{"arch": "conformer", "model": "sound classifier", "dataset": "single notes of musical instruments (NSynth)", "train_examples": 184686, "time_shift_ms": 50, "n_mels": 80, "hop_length": 160, "input": "log_mel", "spec_augment": true, "win_length": 512, "targets": ["source"], "num_classes": 3, "norm": "layernorm_no_bias", "activation": "gelu", "mlp_ratio": 4, "head_dim": 64, "fused_qkv": false, "qk_norm": true, "inner_norm": false, "moe": "top_k", "drop_path": 0.05, "num_experts": 8, "moe_every": 2, "expert_mlp_ratio": 0.25, "experts_per_token": 1, "shared_expert": false, "subsampling": 2, "layers": 8, "width": 320, "positions": "sincos", "kernel_size": 15, "loss": "binary_cross_entropy", "residual_init": "zero_last", "optimizer": "soap", "beta2": 0.99, "lr": 0.0019, "beta1": 0.9, "shampoo_beta": 0.99, "eps": 1e-08, "precondition_frequency": 25, "max_precond_dim": 1024, "one_sided": false, "adamw_lr_other_params": 0.0029, "grad_clip": 0.5, "gradient_noise": 0.1, "l1_shrink": 0.03, "cautious_weight_decay": true, "steps": 2800, "batch_size": 64, "epochs": 1.0, "lr_schedule": "wsd", "decay_fraction": 0.2, "final_lr_fraction": 0, "warmup_steps": 280, "weight_decay": 0.4, "adamw_weight_decay_other_params": 0.01}
Rows from block 3 of a small sound classifier, named by matrix and row number. Rows with one number within an expert belong to one neuron, the router's apart. Each number is 500 + 25 x the weight over its row's rms, rounded and kept within 0 to 999. All counts start at 0. Numbers have three digits each. After the name is the row's rms in percent of the matrix's.
Before each expert's rows are labels from the 100 clips, of 14976, where the router gives the expert most weight on average: "responds to" is what is common among them. Only what is clearly more common there than usual is listed. The data: single notes of musical instruments (NSynth).
# router: router (model.blocks.3.mlp.router.weight, 8x320, trained with AdamW), inputs 80-159
# up: expert up (model.blocks.3.mlp.up, 8x80x320), inputs 80-159
# down: expert down (model.blocks.3.mlp.down, 8x320x80, transposed), outputs 80-159

# expert 5
responds to: synthetic; bass
router.5 106:474503488489501543465499563468491487478511462461509474490498474472478442524484514496516500515513450525491465494475540484468521503493462460426468455477509494485567508540499490504536471501477505493524505529499498499546487535474509501539480521
up.0 097:476481501483511513504511491501481497511525478511542539495517493479498515506471521551510500496500496502499516510499499489508530531494491473499506497499556504486504515505507499486459538508487526526495512496524492485526547454490512480464553458
down.0 102:513484514482486511476490500504447515495500499509488497494543452500489500513490526640471525503512491505506506486513500501531470502483483499496531589536478484497493518520504506486513502475531503506500504519500488516488502494499501502495501535
up.1 100:507529495490467451467497504487489435464487497501491495476449483500500438498495493513503460529489504494498494502488519517473503481505512526483470515509491531510514513493505509501468501503437503450495499484515512460503502488501498471469448496
down.1 105:501488499474516503454487457468505515456492518503518493458504499495547510513424503507497509497500501503479484514501554513491501503522454493511491470543517487520500512493504499485484462483520498516509502509490485546500494538502451490498496514
up.2 111:490492498511500510500521499464501517445531500504500460481512538412544490493519492500530498500473499519501542505483501411499483467490502471475476508493493519499504510497484505590521490528501533501477500497498437494505490507477497467496499488
down.2 091:514500464506537509479489507487514516498523510508500515494499508496508511537504497464552494498499562471503545501449510508560521527524480502502504487510482501512494463509519521501457545522480503505498492497492493487506473505474500499502496492
up.3 105:512488485430504523507485493512488489499519507500502502505521508502489563507505453473467504501499521554471495515563480501513497508500433493528538499524492507502501483497509499495479503525494583472405465485527496508436503464503586479498476494
down.3 103:492502459465500521537502491520512503509514497500484491521506495502609503488475501498475498454503523493512506441508452539489510506497455517487517511528511502502447507499523499475504482500491555517475504452576498496520488474507508514479475502
up.4 099:495506543509531504477476499521519501500529508482493519498485510501521485492509480504492504495517501518480504500474499459484508495461538517575501505527497488423527472510494518484510489480490455505497488461494517467501456480483506497508512439
down.4 103:499511488499445526506504500535499497554500538492501488487490515542498511471496507508542485476504516475491482491487510541497500482538477494480518447494487498463494460526487501468492510516501468460488540410510521489529497496517510507448502543
up.5 083:488486501514526504480498497502499503474530502464501474431480495455505435492497512524494505512497508516445496545505464493509561516515501517506500467504510529509495515484499487491477475499497491500561497505501468515484484492518499508521516493
down.5 103:508489497505544539500523519499488499479479544481493520541515522475456514490500511493500497511518499537496501475539506507521484500496502472495511550507555507510497540486513508521491480423511498500510525529554519493469464504496508507518482486
up.6 109:475490492499473507536441496516498489534575456492494505479496495499434500500490480498545546492551476503499499500493474440469496516491501504498481498504505518498473414466504496515494467490543500446502484494507529485507467514467464467501468490
down.6 100:508497537504501473534412544524505488502537507506515445499468496498508502510503533499515515540479442502486498530500500490513508483556429500553481515496500503529500506499456547549446497512500495476523539544543490518500496575522525499493456498
up.7 105:479493525480529489514499497507460493507500473471527501500501567454502471473489483491491508476486446500479499500530500435513504490478496484486523506510504493479511510521502466487495514497504511482506471494513492479505511513495469443502491514
down.7 097:565502527502506506489500501495534499481501470502500513519509501499510518456522492476522492474500440498519515514491484504481512490510501565485522495497513497510511489501473488392494487487498517477496503502466488599482496560546498481505503478
up.8 095:422505499496509559496519524500521498491482522558497476470508507466492559495443498485485455520498531519478497486498477525494490494489473513497504526502548477453503529502518515516526526563461511485495506476463451550462493555489502477569479476
down.8 101:500508500493500477512499498498497512513488453519457505581497413490511519494501484481466513520493563503425475463502499500498500595532453483482520501484492507511534481494526495510497499469502553522500482543496483478501551493498487522519467498
up.9 094:508473502516501499467487490496494540500502502494499507476510496499505488508450497476485509511410504494499525491488445507503518487494493473506495465481503496488464481530498464501489510489429502456475505542497489504494488469515452485497475486
down.9 106:503510482485492504515458499501509499570502487507479497489512523504477490482486557529444491497486515489513499522512497497538433500518504527517496496496518506510481502502502545502507483538502509496507504493487428517506508474493499486463505498
up.10 099:505613490502520508498521503493508511500500486520499504519501503497561465500504496577504498491352502478501477509490512514498489480509487501508502503499494449493473496506499480514502499457486505500503504499477522498508484503523511476505503514
down.10 107:500502500529506452506497455498504501521507531496505493516519537502459500517531500505535482508520543495500494493560517507510476515503495523507484472558489506469429535495533529469503498493522485504538509522446509506478505492480495526502484553
up.11 089:496533506469502491505551500510582502504473503511537494499511526509492476499518546470515501519513496501487492479587491514511496493477524500512522496496494447529532503489502425514503525508512537500522504536442488477497477507511496483512490504
down.11 102:506534490490505557553492484490509522507498512517505476491487498503498500526499484526477505499534508492471520499501509492496501496501485529469490492452497484501500451454463449497527472511549430509453497496495502514511627503527510499471499488
up.12 090:453434488523506541470459484497519497509539516526484483479503483511505501490493536501509486497502501481456494493508489474504498492509519477501447397493495495488495484485491511513492523472459478485448473484466470503456507499525503494478522493
down.12 093:530509520504460504494496483488485506543548475515488476458497495479501517506532506443508483506478535521551518503502500496483509549530448519493487528513480503518510511516513505534510505545504497504509478406503505455507502505492530450491485483
up.13 107:477500477504503502486479482472508505513500486511481529472500481486441516502472547599517533523500459472488557529501492499494523438563495515480500483480470501532502477501479499537490499524482495503490540465477498504504484491485492524496502491
down.13 097:495497486474499520503495432506499508501558506498499478513504481503495426468498473500523526493544500598502503501484483501503486524506514507555474506509490510503540525502500500472586502439449443466503543495491505488511514489489500520518496469
up.14 097:509511513500499496485499444504499490497520429515499473523484508503498511499502503503500507503494551500475502499492469469502473492518501539502505508505518493509462493508477492501507509504520501496494500506493488485501501482502536492511517502
down.14 096:464487493502519513536458507513500508521507516511495489493495475489497475501494502532485505493530483461469467507516480500441503503502495449494498460506535488565513501492512515449536496496508496506496498557481491470477513476508491496501457502
up.15 094:481454498513466528485501516551461480497500496506501545481537494512492499493507498519460500510441507548561480510501492503489517500499511512539508499510500496514540545480501485589432513521520488513481547496520499515556499504479461499498496456
down.15 094:414486502507544560484450501532495537486500508524509499502466502480490499500487500506509524487488542502450581507578501496507513521552473502448515498501500525495501482497540516518502503504541451499516546519506482492511520485548501516491498504
up.16 105:559439508507519500472515538480476490503523507490511451492499502570502532492507434500537501524521504461467497513532494497511455474509561505492470550520500502525493502473478510528498477541511501523493501550478501503497487504513485497509517520
down.16 103:504469500503453504520486499520517515510510510495498498511486518439495476500499467510500491531483500462500524524507502514534436505478367463452543523531509509495510480478528477527512507500491534500473492489517494459489563490521498518531501505
up.17 101:515519500489557493499497475495502495532498469506497472500456506501518477490497500515482503494467465496531493504454502486568506493497501492456487469499515500499540518501421501458499496477494491502471506508488498517497556500528502507511486494
down.17 094:498468483507491533505495500501502492465492516487528512491488582498490479514503569558522501502560494494489499505499532496473503459492482491482532436528498516505506496463533537426526539477512497496498501500497506506498509462531529494489455510

# expert 1
responds to: synthetic; bass; octave 7; instrument family: guitar
router.1 107:474483493488531527489507467513519535516505496494447487512510505496480521480477501522439462474486489499477489492473467483496536515529495552525519509497502484505543496491469489539519500505490480506508485514499516481446523474528480487547508497
up.0 099:563541508504547513527532500428545503484483496483592496499515484481459499508484497489497505504500548493511557473515535558485472539500470445496495511497490478498502506501443447513482510474508491505439500504481465505501489531497487482500508473
down.0 092:498500476543475492497546494505488456502498528547503511502499483495500501496496515501548490518502496518500506485514492493499403494528503504510452432496493522471489527466499481605497531504485502495559501492502504523490509474523461513484522482
up.1 089:462477500568493502507488530502498538474522523514504528559476506503497450490475490486498505498537504469534509490480473484500466502511513494543494515546499545502512500498486502487485492458495507500463524459449498484501501498467490521536482488
down.1 111:498481557525500487518494485479468500501504511551499555519500518519511503522423502509496505471471492501494504499540496512490453494506501539481508494523523513490465497484479497451468587485462502504463510441477480522497529505488503501476524503
up.2 087:492530497508568459489500541498472525536500495540501554509499480501468527514511491494516494480487530506470500501510487498554507562508482488512468520512600479506501500487474498483465500508501498482517435478489543490528501514408502503526513479
down.2 100:501493489499482484473512500463475496501507497503526499548466509499486483526533499488531533497484510526530562496522551490517537498498490541510507519503521497469475512489539540560516500496501508501502499464499505509495480532511531481458484527
up.3 110:500506549519522498518521508504531509511499501443513534500558499499514487558502500503509542495521498495479468506470501495530484493469471499504523510498497501514499480535505494502479509435507503430502504493536513532497502524498516494472497499
down.3 108:495500521506498508487510498502488497489502530497521514618508516527489494507512530515501521493492517481429513505502514497469505479500499515495492470482498489497436499466533490491544463501502490506418475496520497504496500493506500483505598529
up.4 097:584500502533486552504526522501510474530501536507457502541512493475494498502500498503517472532485517495502495485485516467512504476506495464457501526516468504510489489500490576492487500496485500478496478499535508543560520554500500512483492517
down.4 090:456547512462540470473517506504504498478500488508526501487510504485500481474505502472533528502507501507502502478496513485513496505504495461454474499479511525508464491516521499525508508466539518474567532547501500504499499478496524509498495505
up.5 100:535513507488498485498523540511528502501471500493476474518464476471428508500504501500519508502494525506506521499500525477506524478508449477511497499463500486496500514500500497477479439497461517488502502489531501500492546499494433488532494478
down.5 094:520509481468554531512484498488500497500454514466551500517489489496505516543487520488509446499512491506457494502520516492504457504464507487557543567493473493440538490528499519516475500501479489513455483481460496457492501489546496501500500519
up.6 107:545455504501488414513462521487497500538499455495499539493500505506456515523504541503487488483499515509487478491527510490516511501494503530394506503490473500476463533495499527508482491496496487487512481500508532510510507457480530490503465501
down.6 094:489498494501518498551505489506527502443501504500518497515500465501507452503483494456491508500499509490493502504482508506497528470479454502488519506468489505551500572503514484517494487517496524512463514502505547518524522509514498494511509494
up.7 099:517498500569532502535506516502497492513450500506525495513509493564542512504499549501498492561466505474501532490519505515497496498516531529496496465540492505501522489505492507506454478541523525501515495502505504492525498519491518515464508504
down.7 091:518495487444452510514495503447505496505562494517514498468490541499499503518513533457529514493503444524501499508503507555493458480499516503514513486498514518530454548500503488502522489497500500478524506584514497487513451494517493546490488502
up.8 108:501496520496497487508451481481481521420503546495469508502505508501503489495504493502438474482500493503505498502497513566456475566493488476456519525457493499537478478457494501510503486550474494499508493496498523491499520499474497462512497512
down.8 092:490513575515496532460519527518502512471493549493503521527478498501512514484530480496494489516486498530465498498409476500528487522476511531500499511506506488503511491498513466540506500546496527455557468510497509508504516464489518556492518547
up.9 105:445508493504574509522481539505505518494509479519491518507489497500504499538496501500500458468498500483515513469506501498498486498500500513404499587486444505548484544488524529500507516514515488508466509546497496474498481508505497534491504504
down.9 101:459501480497437498502477480476500456495501468515463498507494508552498535544512500500491513502494495499535516529504487527492497486501489515497450534475490504501454498499499516501503465502486512483497489500509496493508504494563530493448501467
up.10 104:545472481461466509479515502502455529475492492518498483505501511495513466503473479541491499487485484509493445480517501561488523498533528498561470499509502497473510500490488513496478511486502499461500567492520488526449468540496441507483555524
down.10 106:502519499515502500534520498500488477489508547510484520505488534530490529493534486501501565510503512498489543521488490457504609483484486485506547488532502499522494492503523495509495525486501500545499507453548515486531487535526499504521499507
up.11 103:469504500531495492510492457493513477500486481529485521499497529506494495498503502520512512506479569492512499535499499490509470512526504489511508520496503501515497470502526507497493477467510526440524457517518550500492519492503503501507496467
down.11 103:482509531495485498499500468495457485511509495503526446467481496521486499517472495519500507504451484510525478497506502508490517502496496472486508456496477503496455532505541499544525500489505522470489500501504451499479497512516499495516507468
up.12 101:499469514484490503493503461523494427508502429488510491493474492536533582527500489504463529494512486478526517490502561500506493524487506537506482501458495518474504454482508493440510489525510498527477461478490491495465500503497474502460438497
down.12 098:495477489497502501500571522494498507479512529504493467513501501487499488512463473479503498454495497501505498436516489495516509489511437504525500503506513540465482532497508552528444554486500502500506496499488473547498496466500537483502496489
up.13 095:513518498500494500506426457492505502501494477488457489512500485499512543505518506498492503538488490521499499504581491510489474479507523478501499492501503461501488481553493508504490500490467527494499496489491508421523466499532529498488496527
down.13 102:502446499449477502501487491485504499506524525508483494511462505493521463468489502458507485535564501494536482495508449502500498507498498459518492492496506503498498475465507504499467515502553522470485512487533462508495541473487472499498522540
up.14 104:507511502512491523487488507609435546508498518501402494477491511502544450487544498487462501482512453501490491486517503506506506484495556516499456514491516548494500493494562525530502540475465489487515472502500511454491497527500473503480485500
down.14 102:499481500517463514454448497466570502497500495518525504504477507496488495490504522518483493498408467471502501493495484546498483485503505485498499497533500482543463503483510514506499484388508467494485460515548486542504474509578500489513502512
up.15 092:540546490519500515485481499517519460493566582500492504516491498515488508473483490504502495484482502512450480445522507489513450500510529540493515525497504507496494475544508491501479504493495492496508492469488542505503512498535516491487492499
down.15 095:558497500562547518450505485482472493490472499505497499484483507500506494507503500457512469517480494424437500522464503513495507491444491494490505496504471503423609470542488527518498513490486540510518499443497502481504473486523482495510492565
up.16 100:499508503559508547501506498496484540498479449472463517497499533502519495497530489455447500529512468509501580503487445498482505518489489487500511396517501508487512509514500521517517504493517525500529501520490498448510492503468487471498474484
down.16 096:499493493492501497422531500492491523491427508502493546503521502531497506477465528527497512503516477512492481543452459525491510456503483465493504534505525527510507500466504495484516492485499508514476481479479464507504499513505499457498518565
up.17 101:505557502506529497500492492476515489515497501495508502506449513507504515571490495527498499509462497513483471481502506496517502482505507475486499542509499509498501486500486503500503510488497496501459485510483502534500470492501498493500502496
down.17 088:486530494502503507502499489499519473499499496516503502563502473501459493507507503504499502458521508513502500488555502516495485462512509493505474507462509493491501509500466505495497492470474509506503496491503519502528495450500468496503494511

# expert 0
responds to: acoustic; reed
router.0 096:543498539510458476457501476461510510504487458481516511573511508532525526500534478470511502537505569491485475565494468475492486520508470497512472527499506542506491487477506498497509520464490508518522526467534466518489446508476491479498515475
up.0 104:478495502489490493533463556501527482529501516453516501500498524517504442502519512503482403479494496512502501495505494481502483512489528502518564501474495508477498520502527555524507511493508549475476506535491513492478507504501555545519411495
down.0 108:504533559472501499501516516539499465497553527505484505486501514574488469506464484419502495504495529501514492495508486497500510520483495499522500488526512525451470588484492542547470493521477452574498505535499492482495488514500560500501523493
up.1 108:429493482490517515516508495515496495464526435501504471476499471449484510528498474495500510497506500485494526510513551505503531493488500471502474463466508493514497501497515509504489500553503498490501474487506497489494500517523501520544519501
down.1 097:428485493509499514489534514471536479454460475577528521498488485515499484522503460471495489494433523503519516497543500536498507494505509507491470496508541517508495503488481528507483497491498506489495500499486501474489494508495507498439503485
up.2 106:502536509530501505485504494550500524473497495483492503482466504491512502517488547516499450513497470489445501490503548510484508492500504494495524523491503500511491522499520502478492507497439490493442510453446509497535516485499505481534513462
down.2 092:496509478500500510465508503498459505509515490540519480518496523495480520506507530500497449488538513551487528398501482507488495501505493505495520533514467531447459522442538480534485491494497484434533520504583512505516491496446528487571454462
up.3 097:502498507506468499481555500503502485515501554500484500512487485499517551508501499534519495499515502499486487500481508515519484529470500498491494486507499485506494498541498501537506491530502578497488524488483487519477500539506502496544448470
down.3 100:509482514443496463538475498517504451548506501526471421531494518535519468468498485423519484540482472473476499503486504503507552473508493488444511498500470463497516506503546493493500507520499491502512475489454488505526503497532481502499493503
up.4 116:497508513515497448480480523528590446516533486465544511502513498490518512462490498489464537521451504457495542502481538449502491486508501521502501529497499495477476435517497503551504486457508483504500503501513509502494500500488501490494503501
down.4 104:496503514447465489513505492499438490510476575477429463525534505507507503517505458544470507492533488552503510471511506499471493501464503491506497488502526487439498514505496484468520519486484497516447501492520499501483456504504507500523504535
up.5 108:528455502501499529510502505489498510467527507547546503498483508500492494469506404483466506495465479499500503503498522500509502501529497508480499476492455477496540505477535491505507510492530515532502538504496492581480474514422489501460485488
down.5 101:505503498539507488471475490539513481504502484503423498511509514532493499496510513466501511500486465506494442516500496518475483506518515500516500511504515476502519507448518461516507460500507519484504517500499512445527502511490486502499492454
up.6 099:539457543506515509504553545521483498488518474502512486477519495498493537500509481506526531494494485538480468491531448522488485500496476497520494467483482475494492538540500507456586516473488494524519499497487517482499501515450565518358485527
down.6 104:499500480531504484359493489500536509499526532505531500515502539499494463509499503510521500503499503519505492490495533490477541517492494527463484526520511469418473502494533538520498483519494491498495488496512500500501452514501507473499518475
up.7 090:485465551545473486476499502500492518502488482497479500509515463496491512489515515500528460517498470443563480496481494491477526508510501511501514493525500478487493517502503492452523503480494489467524436495410500454496488469500500500463543500
down.7 087:512512520491509496513542484538486482470513498496471556511505518521489503497500514438503477496519513425485500495485453483548552525522519516512447475508502490515501487498506491480469506502435494500505499492489506495545499550492507500496559500
up.8 107:483498503496490474491470552512508503527496500486481488528520502519511501517487498542520511492521508532504502496504503503503540517504454516494499516510488487509590470489508500505540497506495487485485501486492472520488488487500486476485503494
down.8 108:502520541580484511555525500509487499494429505484492474490487492523496528430459510487527496510503521478502498419500483494507486493490509544479512480501480448481467519515504466553498496505508484500533526478505483515462534476545531490503505501
up.9 098:509547504486498500474527541526572504503520511503517486500507509535478450506508489509481571490500477543505434533441470488512507504472503483500498466517503500472559523500503500463476513483528499499517505499555515542524497499468475491454506510
down.9 096:530497484499468494501538474490499477499526530504500497506573485521544508517518503499435524507500507488495494452505508503502469513503516505476490496530456467513504500501515496492471504499501507492443498498528486493498508471460491497425490515
up.10 108:517465515487506498483501485452501465489500476575493508491536505452494447499475502468503547502510498497504521532510485499503510501487492503501506489444489503499520468485516505499502509498526496443500455500471501502504483491542503527494495429
down.10 094:523452485488436496500414579466529491466502495409414497506504543477510441496478501499500514536526469508534501498493485505488506472506478485497484513518525525556526500514506502482490445510511503525501489468480423508513478499500503461498470497
up.11 098:490519512477505501509497501489498513565497487557493501455482507508496483502502476500503521550562502502507498498477511499504499549481504465515535548499491522484487521483507491535517488420486500523529503523520520552465430445454519506492491535
down.11 103:467499485426472472496509523490507537483521512526534485510510546511500523498508508490519508536493504513484533486494528473559504505491502536502503432498485500514493517500500510434500505510479505485503503500497473498486520516473500509502479498
up.12 105:498526494506522489460514503443498496503507496491501529520491467506510455479507501507499536500497458505504524446491490511488498506499512501500500521502514514512496512501503500473531580477517472497463497486515519497567513569539500468499496500
down.12 106:504500461497470495501405516433493507461487532497526508492505464480529545478500481489545486428501562542499499427496490495510445513502517518519498509479504501459484500498473480520507476493471510499507498501458464498487500547546457475524519497
up.13 099:457502503517532503495504476483488522478508500504552508465500537471509502504575502484502517502562477492502500496560491472536515538512505519500481513464465480493516497512549497505487428492487553543503520496489522484506502494492505496463540486
down.13 109:476511465488507518495479500475500467499491511499555498503494498508529502480519514515497482462572511495496458504511498504587501426490504504481534485551493507496497502485502559585524492497486483421503434504525487497499501558554493507539560458
up.14 103:479510500491496500488515491520511510486512509481519548501497446505504501481504514499452523485460425425527477511521495481491507501537512501564536528514450499508496480502501506564547537491539488574544521494471496511507502498540496514509519508
down.14 092:497495530506519484505503459535490521504500517520522483498483472557540505467499506462560506512473493511504505508481494523518507459502470471491521536490504497491513512550496465472502486503514507490496495489495519496536476485445412524499517559
up.15 103:527470471476422498496502489463518500480456482527494485499483496502487491516505497549500465500491505506486468472438449500470520521495494475444488525496501508494491490491492480517490494484496490541488504499486501511492544527465490504502500463
down.15 096:499491496474546500499499509494527494469495509512514502497516500486500479471481557511500500444569505494487563501496533506490521517493479492510501520451515500550476438471510503457489509449478516507546499496500501520501485543501494504488500494
up.16 101:500521465458504477500503502513491490522504493505505493499501507500453506505524513501477502492486502529496509474504511520505483493508502524480488467510499503486508501526498508514499500488491488514494498499495502501539500461503505470480500502
down.16 097:514486500465484509415565511528497497499482478499511529481501490535501520515453497507498525585481490502503493503467501458505510507546530538512489509536510447479459509500471489510515485432489461495514501470505504437500488519489494518505481467
up.17 091:479533503536453404511586520519456474503469488470510506487473525502500515530492500488519519525504487493513458480501499501471573473503460479499521553478527485457506486461532518473480502509474480503491494517471489505476489510493497503483456522
down.17 105:503487488490502524472511448495542528475550504495532537496517555472510487477543495499475498504505503518462494500513543502514500513517474525503481465488503502487500543495463529569520445506504497497504508479499535422486485566552480518489508492

# expert 6
responds to: synthetic; bass
router.6 102:477454480485558499531541509510520500522492530491488485497477486473482468475471499494513532466499461512509524476518477476560530481482529476490499490522506482546486498528473479511458511496533500502512524513490552521500493506538492533521523513
up.0 100:495470456507496534501500526506491518485516509494503435507511520520527501493508496503473484515424508500497509500546501575439478501501514500524505499486501523519520533521543480499503502489518494529573516500516525500548486501484496526487522497
down.0 106:496455495477528511510508569495498476500498499505503509496502497495517496499501508516502498475411497514504616509501496501533499490500498500450475512440506501505476496570486490508499506528503495496500467501500533520490488535431470500494500474
up.1 099:500493502508498487507509505428494496497500500541500505509509509502496479509500576491525503537491503510525460521496490495501484499518499465509491501523506590507526515446497494514499466540537442525512467497524485514504508512476527460535501495
down.1 097:499510517524506494497482471491528476499500501486497489478505490512515500510538498458476519509503498554502526523483496500533468510509497529501571470539478473528528492491500503477509519427484523537524498499497488524487512498479524462477516496
up.2 100:509520492505516500497507470491497502509498462553529535501495499536553506499494503501502529496528507508509516490520495461513524527502426529496494486498563496492472494512500475561512494502497478521507475552554524474532516457494502501504498468
down.2 112:503504500476486523495482517505396471475523505464488481479499457471502528479515510506515511483497496488429505507500494499501496498490503498501502469479533457490490470543529506487493501475504506455475489465498510467489499499492498490528493518
up.3 100:465537499524490458486502504521526502496499477500510507485480526496484499502500498473494550504497509433489500571498494496535502469516510541445526497497480498483574543496494528510476500469496519502494498521497499496555521520526495498500495450
down.3 099:523519450515509481509515469512501473455500550537493524502529506503538470507527481494518506462507468529504497508509511503490509522507409507522489537501495490463421493499458499493489500480483531514540487500477504473502484501499514495533440501
up.4 110:482496492500540479512545498482491510501504518509501470512502534532496473532465500458503556499498514498517508480473519507502493526522508510511493493490451476498517507470485518511501493482503482481556492496501496509503504519510503477500516505
down.4 112:501493529546505499476504495505508493423545473433580446496470494500500501455499498489519514538512497503508514485498496492505568501510504504498416500508501460435498479501504504484500483487485502527492515498429556511506528532498502475537493513
up.5 096:477523453487460497459452501519520486507501505543516419540525547551504502517500505488491495528514509514512505504494485500472512485469484497472480497506487552495498489494510476506460507523499517511496466495493558498490590515492519489514548506
down.5 101:461495499504561495515501489488542503504518493511485508434543525484490463494488547501509487502520381501510497477501506510527505500502504470500500487503499483498474478498539487515484501481517489512473461501518561499500493562509547499476476495
up.6 091:497472505517506500511498536509455499505504484499522506470500509407476504507566501509498500504590478463507502508500492492523500457504484488508503503494501529524532516499483487498497490496511498524458459508541501500569489500563493544490497499
down.6 092:484494479476500461482475483500500488500481523493513496577514499520501435498487506525505505515547470514474464492489517513492483501508500498496513500520504455492491452523490507482462500457485506500485466513465498539500493513503473501490530504
up.7 098:500508498465501494478490498469479459537500473489497499546445500497501534489447501495493509526503495508551445517500521490484467434526506502497481514508571550466500496467466495489496505488498500460498501520500488503477522470521505502482512483
down.7 102:541552500501592517486513502528479508512490484571511542527503500487494529498493517516455495499489493426580514472506507503518467498493512507501514483475502521495494520534539500518508508533506485490469498493500454475503475507495509500508500446
up.8 109:501560517483486561515499488475500516498433489513499517511505517502477501516500487516506525507522516517536505507500509509488511479499493468466494532481500484488456492502485502507500500508523503521482493485495501492441502507488504502536484511
down.8 103:509533454479448499481560507506547500437480487473470525497517502481502494470535527496503486507522525500514506513516549504497516499497537490501517500500463496498498501502561494524498503495489506499486410517492460477458486540471498499489501474
up.9 111:500502503496516492497499499490508505420481436477509500501468506525505471507478468507482493460524501511501507497461485473479507496519516464500477536537514479487502501489495510487505535493496387476520504502523404496531501499479477487507556477
down.9 095:471452498501458494519466540567516496508480501502500505519502501465480500508545540494506501508501528492500476535499503487495517499498520498502528542491511491518499495513507498491506505502503483481469496501478475459503455498515547506485494500
up.10 109:505542503538496500559522555520493482484507515497498490498499436500490490540470511494494497483489513478487496511532490475500512483479473504502485466474512479501475518466511514523562500520488602462502519498475499490508615512532493545455501521
down.10 098:511513476517498502421490502496520492483482488500496518605495507506534495493533507484496504478503542494479426573502470495489500490494538484476430499489503420545499500510581532476496501499505530519533486544491519499484501516506506502494511537
up.11 099:483496493511506511463442487494452488540481492535516497500485495527545525542487524505501473501491507531503503492528494472522472503499465489509481517475473486480499448499428479525530516499522526481520506500518486529499506499499501514497527498
down.11 097:501523485501481489521519497499427516474489491457508490485520475495446512522507528491465515596503507484554505532509483507502496513454519500508543496462527464502499485514524471480562499475485534523445501503530491498462482500529486481486459470
up.12 096:517496498532510466503501518498507498503514486506497516485546561472486519496497502451499506539499526490500574481542512518542536501485476471499540499500479494491518509467493501533493491502512544501482495496509499484501497483468502484550501513
down.12 102:494497533494517495514504490515496499500541503521535503497509487560519411520495485500479492465500451483488491497528498502506501494539498527526497581486504509492534500491491505431494543512528488507493502514500531508501493467476513532494500518
up.13 109:503489513478506525508497538499504627576477580502488519486524527491511516502498488493502500468495527504518512495568503515504464495473503492502522475474538519535514474496447469522542500505539467529526502500523501501487477472517483504504500507
down.13 096:491496458507520502463515517493477492501495462502494507455521492513492501495530448519485503493501499508522505534554482499497443501510504507467515504502443478490521478479499504505523454527497470484500574482468484478449505499518518490557485510
up.14 102:484507488499473526480501503495501494491509499474521460497536486497505505499444518456507437488472509486500541494509494488500505507502457558537489493530479498556488530471496507439494502556499499511506496489486499496483509507503553507421536501
down.14 104:501499499525526486502511496509513494493500508505432505514494482479497522500423499477479496497492493507528496525501462556500550483479492500500498490485522525524506498486494484515501496498507499489513540503477509495493485546501509504531493526
up.15 109:511513491458499541507494480524476502514517497504508484488501462500499496518496511513524494495497481494493472462488492500507493510484498490518500510507504469500445486494504570459515501474510491500439500477494513532517534509490502501492489516
down.15 095:502497491463539487508477463529479507504538472499497490495515499499496496447514491484474495508485506519501471470493514488555501428499507499500488500504509494507486499467528510499535499524529476490501544540485500516530529500490508470507531494
up.16 091:494501500497507539501499535550509411513495510429497496522547514543507499500527484490484455493500485473530502450498494513463486518503500501541433478533504512548543511513501505522516548435501498510542487475504501498487486524445503441492489538
down.16 093:499501506518449517503542527499518436514491540521492495525497464489497535499495500471462486461499519475429475500504487497517501536495484491501490504505507485499568496612504517508466500497463489513496490511482500497515495486504522500483511505
up.17 104:476505506515500512495495493463522507462499464510631473488484578542463497489497499493503511517555476494478502498518500511520478471520500499504544500499503526496479507450489509502521499478523496499524502500502500528565478485504512533500496532
down.17 095:493482505499502490488475518502558485489490476482514502510499471511493499463517479496528519504502500511461507501495492500436546479497484509509500514504462486480532500492511442506528527498511493517486536526492494502533501500500520508498496475